config = dict(
    residual_init='scaled_by_depth',
    beta2=0.999,
    warmup_steps=130,
)
Rows from block 3, named by matrix and row number. Each number is 128 + 32 x the weight over its row's rms, rounded and kept within 0 to 255. All counts start at 0. Numbers have three digits each. After the name is the row's rms in percent of the matrix's.
# convs2: project pointwise conv (model.blocks.3.convs.2.weight, 128x512x1), inputs 148-221
convs2.0 095:163102146130109125155085097134094130133111106088141160153075102066118106181120099163108166206140053136144145128097136151177037119133129108141149142150149113095149196161082110111067067134162165100213136104158140192136144099
convs2.1 100:162117147161122111122134093136128156083170149111097120079140125134068128102109148126121154075166145089103114100139093120111154083089124126124127044124132134101089114152114150151130102148141105173072137110065125113181085144
convs2.2 100:126072130143122144068084154083102071154133156087160192157120103153098120159097073154128132075164139166213125123123121164111115150118146163163132172091088093105170176154182113125170109130131089083169132113159137121206110154
convs2.3 110:176148150142088162145108113125111163139170055182104175040122108082159159127130088174138100053114140094187100198164151120159030124169181085109157093150152116125134113141119109143202092127129107042132131117171098193148154144
convs2.4 103:168143176178138119099133052145096140102132095110113124140088129124140171149064144162145111183122062112090143173121171144082093123147147127174095119071136117165143108183049125132125126166070164082092147126115184095121141157
convs2.5 092:160120158123097139179122101069150142132103082129153119090095116079076112128117142164121180133124114127093114216141130186165106127153108079160014097191145142083141133132087169085142076144105196166082165091130122146139141148
convs2.6 102:134139107093151147072174078137174132067141104175111121134125111095106124108118169139121111115135166175085139063105176079086128177132103161139061109099123148112118108127090129148115135161119099156060142099112146120076133085
convs2.7 106:110112153167136125058161138151069148141163154084143080186150087102201105135091097158129107117138106092095137150122144100071095160170163160163113132115130116117130110089097175137135083150175156152205151074126140115111108152
convs2.8 098:086149165165106117166148118022103111126151140074155111148092163087120177153143138189149113106152090108106190146087140141081106117147152133103165124132127108137125118153124156127095094181112153100139096129113134128127114166
convs2.9 108:151123131156116101102125123147117153093128143123107086114093143139100170107099094146161145102109156116114093151137172148147082149065075097159041114179131168176099105175104125160154119137054099102104182107153159126090077171
convs2.10 087:109087108121162123189133168117187127113109146116181117211113169080127122098163090065117128148148191130071117111124123136105139107091110125127164152126110172176100127125171143143123124118093076097146113148159127148111115120
convs2.11 100:127192192174127168099139108112072186160085156134138133157093091083211158165142116183153119100125113077104163169120158147106064129197128144117177126067206110094123162111084122094150134184159086109123146103213125123099168140
convs2.12 101:144067116160114171122136150143161174079139175167116111126109130097156087132126091155173063159118144150088158097101126167089179155187109107157159079118118081101142115127186144101171153139132135102123133138102139136116174149
convs2.13 105:134123121151126099122103143177068149148108146091099127083142170113184151130173134150103139198190075083057049181140106133025123138118107114161170160059126115143148117167125145105130106146157146171188126141103151152152108101
convs2.14 100:126093162159155199108098097111143195082135163155127093102165074120205141126119142114147139101137152127109129135109121147164103120233115162178121124200129141098127132136146161110135099185097123116125174101134151116108104141
convs2.15 113:156050136131133126156139147128151115166093115137126114166110118132093155140078085143094102071165131108093117110162159126144083167072125094138041187161121169143144108064075184132104121152152104126121132153070152081140190131
convs2.16 118:115154099108137119057150000160138163088112082133037149094163127119103094111107160092127117152128131109109138149163114129028080146149095144136060132194146149107114080132109126171116123132140174131127143096100131067171104122
convs2.17 089:109089159100130163116092087165133146116078117118125146088133116164101147109136116099096172121146135108151175157141099157045106178168138140133090151084142130135134065121090155127102169127113132126146067085123153100111126105
convs2.18 093:123138030163131172092122175175101147061105149114098161153123208120129160119118108084181073113148117086106105137098092168136091112189128120105113137176162102160081168087135141110174097125137110150145133115141097160081176102
convs2.19 100:125138146091112136091109129210174147122116136145073114091083117177111157136087096096107122162153154120109142096114144074141155152127127121130149178166145160188137099193125133151144128150106126059119104145108148158043129145
convs2.20 096:135180145123132121130102127187142138132127136106120164133133152156019156072116172118161161118110133096149140157124065101081121097140121110161185084083198125137131096134139095111091137115150135066095115143140123086140106132
convs2.21 090:129139122185133147102064102134157112100147147134158112168090144151164134094130197142105231150079113172134149091111140129127112150153163060190067067072102083129168146096125147113051107155073143062111118158096150086115102171
convs2.22 105:131185146179133152176145124068134114125088121091162126149150177107148110105183104153092127146141093145072115151070154160073050131098099103171148103107170107127170151118148103150088153188181112100186162190147134116112173138
convs2.23 091:142117188084160123134194105111124129144097102110127091102177173186144157117135148186097189136104169113086096159181122101185135133123099137137121112173129184174144095141091152110128128122111099151137168115217141072091068140
convs2.24 092:142107138134133135120154129142096129185127130165150110141144094075151141085141149174181120112132111085114120129148137084193119153114104206145069156140125168148151101134093167129140119118092166146111139092138164158101175111
convs2.25 091:156103143061131130165072148096120137124141149134102088167062136127099085135143111141193184145122144099111143073157103113139090132150135133200162105105158035109178143130156162081138103074122109137102157095160166130101160135
convs2.26 117:130099099093128115109159182122049129193121178117106122151104180117111134199113105121132125140159123112101122068166170111221178168081185110094094129171147110160134195138119161165173160103078084150090171151122151116092166117
convs2.27 111:159117143189132124112109061068149102149098117135179132162155100076118117110104113134114154102108150086207136138173108074184114107109158144136137128095139141118109180085093108112092108096107095102153115108116086107138119120
convs2.28 087:145113110114143128109111100183115182104144127183129129109119177185117150089118159117061131159088164123114139133121133151129100144152060142203189164125183101115198091178196129143141124124129087133118130143165187141147098135
convs2.29 079:190086102153104134156096161121112121105152150127117202121130094103109178138148205167156188158167093094109092110160090135118119127154139104163042076103190117157158112117117153157080119113145132113112112125101178120125157129
convs2.30 094:128121116158139162099120102177147122096188132127089152083107134141124171169105151129149141153170115164119109084147153081188146158195171068112137111171146130145101116142162142161182075113168075085112178141173117119144154045
convs2.31 096:133130136113143193111153135081156170132144120095133123145081128086138130155135121120139067136140180176127160100114199125177067166226086153116136141143164146118122169150136112101127144163155142103210164147191129115122130136
convs2.32 116:163126116102124142114119140105117095136142133092129114168099116147180090136156128150139142123116180145112159042152210127219166229077120134122064120112133107168152159145147166135129157162124085077093118100113146146161170127
convs2.33 100:121162128158124160105096121024170145117122129156149129110085096073051139141132170113142149166140141124091136077175094126227131158142080153086170100199148153140122159078115158176114054123135111098138098114154101149104132106
convs2.34 106:086105149117113097153157097106197079090120098135138122149102205092109099155076131096146118099136146119110088064148134135157145122061143140156122157150100183097147124138144155174057132126138138141068120149070156111177094147
convs2.35 111:165151110146130175167120130133045145179118108086085124069112064089144125143115110174171090145129068099127155221085072125127148080228210133071181169109120116120104108133067138075074130114108169102129087149130087159142140113
convs2.36 104:167118121099134126180184140089140114133137114037100174146148124113162104146133060148132083204106112093112122076098123075167136125099134140130155063096159087133132138136128125141116143164217100091119116100143146146117158115
convs2.37 106:113114090170151135139099121106073166121143117097130143094132135113120125111139069101143108097129130066126091149171098091176011130137166089115193135155112158160144085099160171074147084125138110135144119108124138116142165101
convs2.38 100:149142146119122139133179073097092133122114102120076120125146129100174088153121152130171132195113109057153125166102109150149108116170126174166140149153218106101150109137107160085096102119151133149143136128158120145111120134
convs2.39 111:147141113154111125152120185052151191134135099141147130113144119101109088139097131132130092127134143098094122151112092124189040103165186109107116123103146100168114157141118160112093072168170153135122124103131125153100213109
convs2.40 090:137099137149133111160139133120135154120131084157166061138156158115095098106100113110133115153146135089082162133151107134133122124113102069116102152137118132105104162110115153090108162094140129129170185146091131140135103147
convs2.41 097:155115137148115144144135165111093145181105071124100137114164110124116169100118085170126100129182064112102120207141079086100137094171205129122136194183158197133119123136072123104113152147155190197162144134153104088125083124
convs2.42 091:120126127099099139096160059150139166087113159095066191147102117104118109098147115102138076132138196151139126086095177049106134127136132125120169120133127095116107144126152113107120102151161103096111104180135103127105157093
convs2.43 100:069136141135115155156112126139171104107143140188194139126093086100125159173184133098155156166087113088116091205120065150134174118165110131155189156124125130128147072137165156110161108145109176115090105143151173158151091175
convs2.44 108:100049156073107138149134189082163124133125185111166120150109170175113115118139127066152146092155194139065109109114145103124193110125110128131149134151092170109140149078117119090083134141145100100147173181151145154120140114
convs2.45 111:089121102123151137059113128147073118171089134109165088124095113134080104171108116097141127142100061159088208126145140135167202181112124186137104189092124087145147120119160183155109111167094182152122088172073147152108137189
convs2.46 096:158152146147134112174127158092092102183113130127141110082107107109137100149161128214098163098097155111090107094106071172197174125085124139139164110133132128168101148170155131146124063163126142111131114111111134147106091130
convs2.47 080:157074183098091117177131107111143095188148129118102160080140078156140121141142126149150181102127150106166128147151125115083079100160133139176118155186113176081171115126131131108106143147134185109165114127146164130110133148
convs2.48 102:123122115221133175154164184083141102138170117150227129072090115105158151141121102150200122076156146136219162105132123124120166123155030129127156125155119156119124121140179146136174114144121126096132137078109112141121115174
convs2.49 106:088082139142134095097112141087178072098135148064171079160140167158132091126139135094163114169143111152095162042108140104084151139101129141128158103123086079151120142125201121170101151080145097123149121189052138126128121092
convs2.50 106:116102101147131111075189153112081111112138116081090118162104142110227091181184108122127136153102086110213128103165158142159129111111188132116106136192163090137110146047070118105126149126096098164144126066134112138080075086
convs2.51 102:143110163123139075139124121066134087137073122058203097183144142117153098136134093177132136181073100112106092143086126131155150115114164209122155168140097093174091148097116135066088138173109113170175112132134119120107074108
convs2.52 100:178105125180132124156166085107132101153153079095086109145120127189106101076099152149126140117095120136119116083072189088113098152081113111165064080114089164152108122132081142153091135165111081132103150105116103169135118093
convs2.53 090:125126144159132159086128165215144119090156133123158101139137119130121097114113133143164097131088134133090100046136123080165170125106137131190133010165218108125142116130150121170089102149134136139056133143110186147106072165
convs2.54 075:145159142107122141190186153125089129098192111150098119067160074081128141134169140202130134183113075100095150126092108096102177133132160169166158115152171177115142089160080138138154138156091175144147131063196197114083103128
convs2.55 105:158133194107128137123143165164048128127066142101098155127084122141110153144108083128102159098144133123138152063079097105119049136103140095123175112110137138148115176098188086132124162129108081137058147166144130132148128120
convs2.56 098:120154123176146187106117183156150148127156130201109127102097128165151144076145095147136089080164148176116154043086147057206130187136111117119116111172134130174124080141123184150172147147112135097087153126137113111097157159
convs2.57 088:089168147136098132124135090133123128138120150142120132145131127068162087119100103164142101134131125173127105134131133108100055108120155137113134118121123164165123134161133150119149120144125143149131115081126140156116136153
convs2.58 092:116142122117136122133097141133177163112118118098184099161092168141135161083140104074108166108083164104122100091157148157166179143123033161121173132174144131175117126096117164105125186122104108161179156120138109090136090120
convs2.59 096:103069177134111140144165097130120128074188140152145144083106112136094155141097093125094094127137157134151137103118101180136082117123182154134222061169157136058141115150108119113143074177120156084107095136107136129175110150
convs2.60 101:105090156149160114085141108151057116100117123119069097149110124109160116163121087105146086087098113122145054141107167112048164118089168065144170181084170148155128089089116121088111128099118153113133106161140150118115077147
convs2.61 095:084151113108156157099078125114144155104095138144155154146150080122177102104175109151090126090098142125090092186141101164121077113171146198148164137148173106108148179101113112129155178157129136171205097137160148126135117152
convs2.62 102:090160182180136155135128131131100147125146132133185114144087130063208152129088071124129093099093117149105100142132130121140143147119120088137221076131160121110151135135214121111154108118184113094159121134217158161124131128
convs2.63 103:098094144118123159083133093126057155094122155073113158192100157135137122168151140132128132138106128082101153102131119155118076160154146164161112105141149143139160120147181145128164126153161095146151166141131130097126075113
convs2.64 097:111096070119150122109103116142133118120128133144121118146154104138128116083102066131118144081107130118125167112093093138103168126101148121153101087111081159122131137100181130074157164119091128154095098114157118107108076155
convs2.65 117:138117096143111107105109121164133192118111178169086145085149118178106121103136160104103153134126137105167128152142100131118132116133098101124120093180120153131125152141105133161152103139131140166097067094115121104083131067
convs2.66 104:117132148139107104166135113157095161149107147116162151154106148121112147121129099183145144088145068074182078125111148107097040119094138102119085072077149096118154145104125165159202079161070097109068186129132107149114141157
convs2.67 095:125109108124134118097039123111150116098096119142151172072092154111125191119167138140073161152124156143143127104140100101152075155046081176130156162165111100098137180086174142159145091143142122133113114105138131104153077204
convs2.68 105:112145099093129121082144122089087080157125160075169135177121081143139135170139158121085134109165142212170169133055174091172132172159234197095142178097138105148153188096167098110100125109111106133146114135142136121096133093
convs2.69 091:103164141127166117133103121149144159076102134164123115115093162116102154090111166092098158103098179153116088127136177150068155109119095105115155080157127105150150081110092094112109116094143116110074118147145156105128119160
convs2.70 098:128160143156119131169123087135104118162133122098065110064153165112194133166136133198163106162139117130172134134143122161114176146154173117106187082110110127111112105107174121096089132144093116151135121069117074072135153150
convs2.71 100:130157115115150152101138133162102141080119141154104122185049091137099130079145103117132144095094164166131150078083178125149096157176125109127178140157162173154119141116199095117140117123134081122150151164189126154148105087
convs2.72 110:145134112101128155091144140135105137103128121103125172102109074117164133123171147151152161159143097025175108195141065114125095109228180174103204158091125083146122152095107121060190095111148117094199095101123107076110119097
convs2.73 091:154133099096144120146144141019155120145130134066186123188094129103107122144121090097172108170137141078046112073157152134184116139104120134095111098149179068144086176081080156152149094155101078118176165133089125119103139107
convs2.74 094:118088069058142118133128122059142117145112114129181157166064162144137115127146101109130088131137173094167063115160090164204092160122103196083138136153167128122125199109127154115160094133148096145175141097143103105162145106
convs2.75 096:152150128159120113140151107032117094150071131148194157163107093111068151155148147155135228208143123157080138161154102138191165144093118109144119179112084152149185158121123139154111114172115135117144110157116171166165132094
convs2.76 113:136138121121163150066129123139145116080119149070131107187110137137148130110145158076126125103164119129071085117146146091102174115103119130156134104131070103156143126102151138164125138127097118094136102165156159118096115115
convs2.77 104:145165118164130139109157100179047174165134142164088138054085101153086180107125115189144133069145147108138128195099084148146102103154149142084060194189109150141109080127127121131173088149133124163157115125109099137104133112
convs2.78 091:078130151109118110115132105132156102179178085093165113135119098083116119182156070152130124146094141110161154143119149178182215189095127146149113103115126146096176115117098150152119127142126161098180123085115173084138101139
convs2.79 110:097153117048135122049130100143204107053122176157119139136133191139109111114084117096102120154145166178079130048149166116058130120084158114142064146126151131141123102135113130136131122124121135156062144164065137147098060129
convs2.80 099:130170184095132084126122086145150155141141120095100086150104147136054138111082145159128125139059105101118115111155094111141081136087134150140122039116135093165113149137113153172143125134087130087090144159094133021111136118
convs2.81 121:110135156110119117116075091041118165167107167126167096134111122092091118161146128148110127097093144146076140065155156095231115136070085203116116084128080136144137196117116180099159135140155087172129129147130139167139136180
convs2.82 098:133178095123094158123134155159114125129135082079178153114138157096139150090193097158157128140102121131119116157147103092145160143111109141155174074196107107103121120129166158164119119127113126163097141115126102120163134137
convs2.83 090:120113101089131152123081105177113106155151069121119167065127066136080121125119142126179103093153116139153125143111115117045156150198129121084102074125129130149117106097080138120133168102108136151093087102082089085126137113
convs2.84 099:085129092100164138135142114072116140128080159177189063190183199111100080104129084089126121145107168141113174033156105116177166122102078142110190141125089118203125159122165149159109178081148058150140128143099124125138119125
convs2.85 095:095125082139085161154126119186104120165116132194097153066098065120161130135129135142183130111144122117163081165155098153086144133167125130141069125123110232154137085139126169076159112142106205160111114082094160110107129138
convs2.86 094:101139124131122121103102065182139123119143156120082143186099165097111102114119159130088155163077143114137152090111189102088118190154087135159089166069156130129135107145109145124091154188085147081099123086156125114134129135
convs2.87 100:167046144170075120075083157150118137087122153111093121141140134115116133127141150144129142098119087142133102151110143126080165120147213073147132133109115063091116131098069080100112093129150184109109146188102148104072140132
convs2.88 099:122124059111114191105160108147147105147140155148119176141121162105097083161096157144166105164181137164149150073202189098115147142171116110104110121060159166147093114108160157109110112118118093112044152150123090184149131104
convs2.89 103:156168199149147120119098123153178150105097171145100109133080156147173139095130161106119127126125173164140142170105132123069141123111091114106162140164134093046102112146126104117140079139125122096098145162129107139141111124
convs2.90 082:111113149137087139125116122095132080096156102126106146104141131112125141124160097154121123129113148181142134095102157091099201141142132125136140101130131220105120102089158126131103131154182127116129159112148139140167065139
convs2.91 095:115124130120108091141118148176118128114146169194133086137096177142142147145107138117114125156144146068060136116181119077126193144107113101145112132088154143137129097157143135197162106085168091138139152134127135095173089136
convs2.92 096:107074129121137115105142073085113136160116086147119134088146114153121145122110127139058119070128131112129132239133144117178102098131157152122033158103084134139092132163003115160124098100136125161152100104141102119116129117
convs2.93 088:134109088169128156187164149108128131135104113123134156121086148158191146150141100150132090138172102128072096148121115147104012151143090087112154176083118140173140157128179140094132137135116124126156135193159080168070153156
convs2.94 089:148112135142137153132089096084146138159035140184164151110132171107106138106103141111123114179124157130112070125162120138092114075121107100149121112080128112142110112112076125113129166102138127150108101147119124131134163123
convs2.95 091:183128119154120122131119139133131143113127149149090118152175117112146130114170169151116132221154084101097092234117118125043135093143127104088159129102089159128099129060092100090073098143151138154195181183162086109138126123
convs2.96 118:113109081081121109146173188061183031072117141122154140183143135155173048127123093128129094138097159178100135085127144107107124124010123113142099108137111146168127121125153121149089153131154063115149101128140148153174086114
convs2.97 092:094122123066107145141082132094176127111123145147199116158098188158087156114130175092108165167107137122139143169167135123092121115127084206197161194080143123088173117158211125135077173161136134149160076149110151165163126144
convs2.98 099:175133155108145100086102162179151145076113154112114113146147123140154132121137120083105111153178144158137189073106171173040019162080080110095129118125176111053088141064236134145105142186127073146120180095183087128177172107
convs2.99 098:120154156099120119141136064053079129145099104137120134094123099052145169164139075113103149174107140064194106147129111137176098135155126194131129112121144126105112173132100178103138125105146110165129114064153117144099070177
convs2.100 105:083142125148120116146128171115094131160091139134171112113094114149174092087141137148100175100155082163130088129131129138102089113108133171154207153122102151081127161135196127131115130163127110114120163155148149163184104120
convs2.101 101:118130095110091096106108173100139137115118106090188153122110161163119101078180086192097067068144121108154097105124147122118152122089153170116188144072144112121102161109202099126191125176131134131121139106154114131195116122
convs2.102 096:168187097107134138072114101169075161149116124155078122210138100148174111125109149121129078132156144178125119176098144090122127116136134073145076109185157057121169166099115135148182137102090140083120106185159134149164178102
convs2.103 094:100167142142131113162159072142134104116191102116119132101162105127140117142090140189130163162119145105184140118166087127156141139130100162135069087120134160117121106174169186134105144154107095080078144059146117109166064140
convs2.104 103:151172062090132113112134124065126100123124101135074163111081191111066151178143149120114091159138150147120157154130103113123167128108128108078166183087116107109094119090140082159110165124090115084122126113074108126168137103
convs2.105 126:143161103141123134109112131114104149079086099081095127160163137081151107077131134153136131029106127064112066195097125127109068069156180148110134167126169114153150107139149163137144124119105109119143134083144117094141099154
convs2.106 081:113111126105151154131111083167100117157161156077076125081128067081167093166154181124161147142118091121121093131179139139165104147142146100181077091140057142156176104163084113089121131120118156181164070040104153081103141092
convs2.107 092:159155081154115133102119133075140168164080115081127171187132150122145157154101109127096084112135161130139130159136170130155089141132160139129135133123114055149112179103121147116164109198138119123190139107166132172040178167
convs2.108 108:099139048115123140083157130177117126127137099113076125103148142142130159119094149095107104185141140067115107174155147098079096171158128156120066110150154114099109087151112169183106139134194185148155128068070144071090134113
convs2.109 102:136089094093132141126053172170127127108141158202128143133152094123087132145162105103182093148144127136176152087154063130124168109200102111074085127103133147083093093125114165120151185058159104180115091100099091169180049100
convs2.110 102:096191134137148179112102103161189144151109058106136152109138131069197155109127145145097112119100127143168101181179180058137119161155079138146106133180104148149118152164129164085104190133098153168140134111205139124113161161
convs2.111 101:146097167222144145135155083171115136113162144157107097141159093135149075108113147159142160056137126108181105105092146128080114117118174074136059127161120181138123067140085138115110132140052181157097149118093108094132110145
convs2.112 090:129154122114144157149147191102159127153094113119190135153145114130065152127105116096145059113150163157120141172165124141169073112141036119136160170177162190166134114153182165177171158197103156153084102110118133119135112192
convs2.113 115:100112144149137117076172133142139133139120163120128113146143143125124111171113172123143112099112147174155137153134177131068090187148147152152101148108117069069130127079145079131085177185141132096172110108144146084124165094
convs2.114 104:103126069152135137154108189104210140112077162164109168140128134130116100122124072065129093118103154142078129029134087157141034145096070131156159070167155096140125135125238147166143125133121058100080089123112162141117146165
convs2.115 112:147130075156132148148156091149110111114129148101200152154113137120130138161164177127153184085161063096085140162091062165000135115180116121123154110023170121084152115116127093137119114132088126104154092177138151092145132100
convs2.116 091:062105123107135125125097087074163070125169123130135115123172112157149135167146165167120122102133088200118126094144094082138149157088198113107159099132116200149097138090132080141165149124165151184165111110100096129149113107
convs2.117 085:154122095088104149108179125101199116118111110057120145135033191142136178169161128138072187194087130134139076150180125102161114153080125141186154112126130090166154127108098119100152120114113097068145134146172165130080066140
convs2.118 097:132105136118122137123102095108143106152102119073161118121145124149220090135158130180134130111153115150112107119115121129130133180180179124152179094102118096134136165102100139020135134106171118172206116149096123156164135121
convs2.119 089:176130178164111100168113107175063138161122147188081092125150105125137134134118135134158135146096097091106122142091100109087172056156149153174102090121136150077116095143130156137138114110141133156117167074144163150075094141
convs2.120 096:133099094147123110137126122069119128154120094116127137119122116112087081184188055091145161147058097097073087144135107154255161163131124161119255093104102108152123155148207176100146110125136121110177151128190160161146127179
convs2.121 112:149119151159141126113107122090115118093130130169148125136156145147104122104140159106106128083144137159116112131114146149161115092131146147092198145186138131141114119115131131114107134102152150194156125185098107125099151159
convs2.122 092:138101103098090144107155102077109087171167126057094141157093098109201104184147090161140149101150118158160103101156194100166107147124227170117141171183114131110167134124136136110149102132138127100161118141115132103129148059
convs2.123 100:196124115080135146133114111140067173110104072128113110075137128092158139053139085147121163163158134067084091171121110130138063099183074155109100159140136107151133123130084160117103090116138142159111137087173119191137112153
convs2.124 115:150108147133127134148164154174125155154127095123122097125125147093155155128100128152148117093165062069123100201102118126022109078157173106113064165124104139122139105101013181118153135101088147128144151092154140101053123131
convs2.125 110:112155159221165129153127088112111091134124119095195087136157065137206099155140166182109148128185096197122145108122154092137037143132162081131124131103064162119132215143123097142110159166131200121165103153075099140159078155
convs2.126 090:114140091111127074141108094110128132139088152117119110128151137099075132154134103115135121177085148097113124150162072129155177156066053156085115186120118154176090110116163114200135102136107069091129098092140088177172116145
convs2.127 113:156113182058126107064109053130116146112149163095057143167066094150115107121142149119100156085191178089105068125158205123133066195122113155134091117141116119082131175126117150137086123142120066112139198124189155113131109118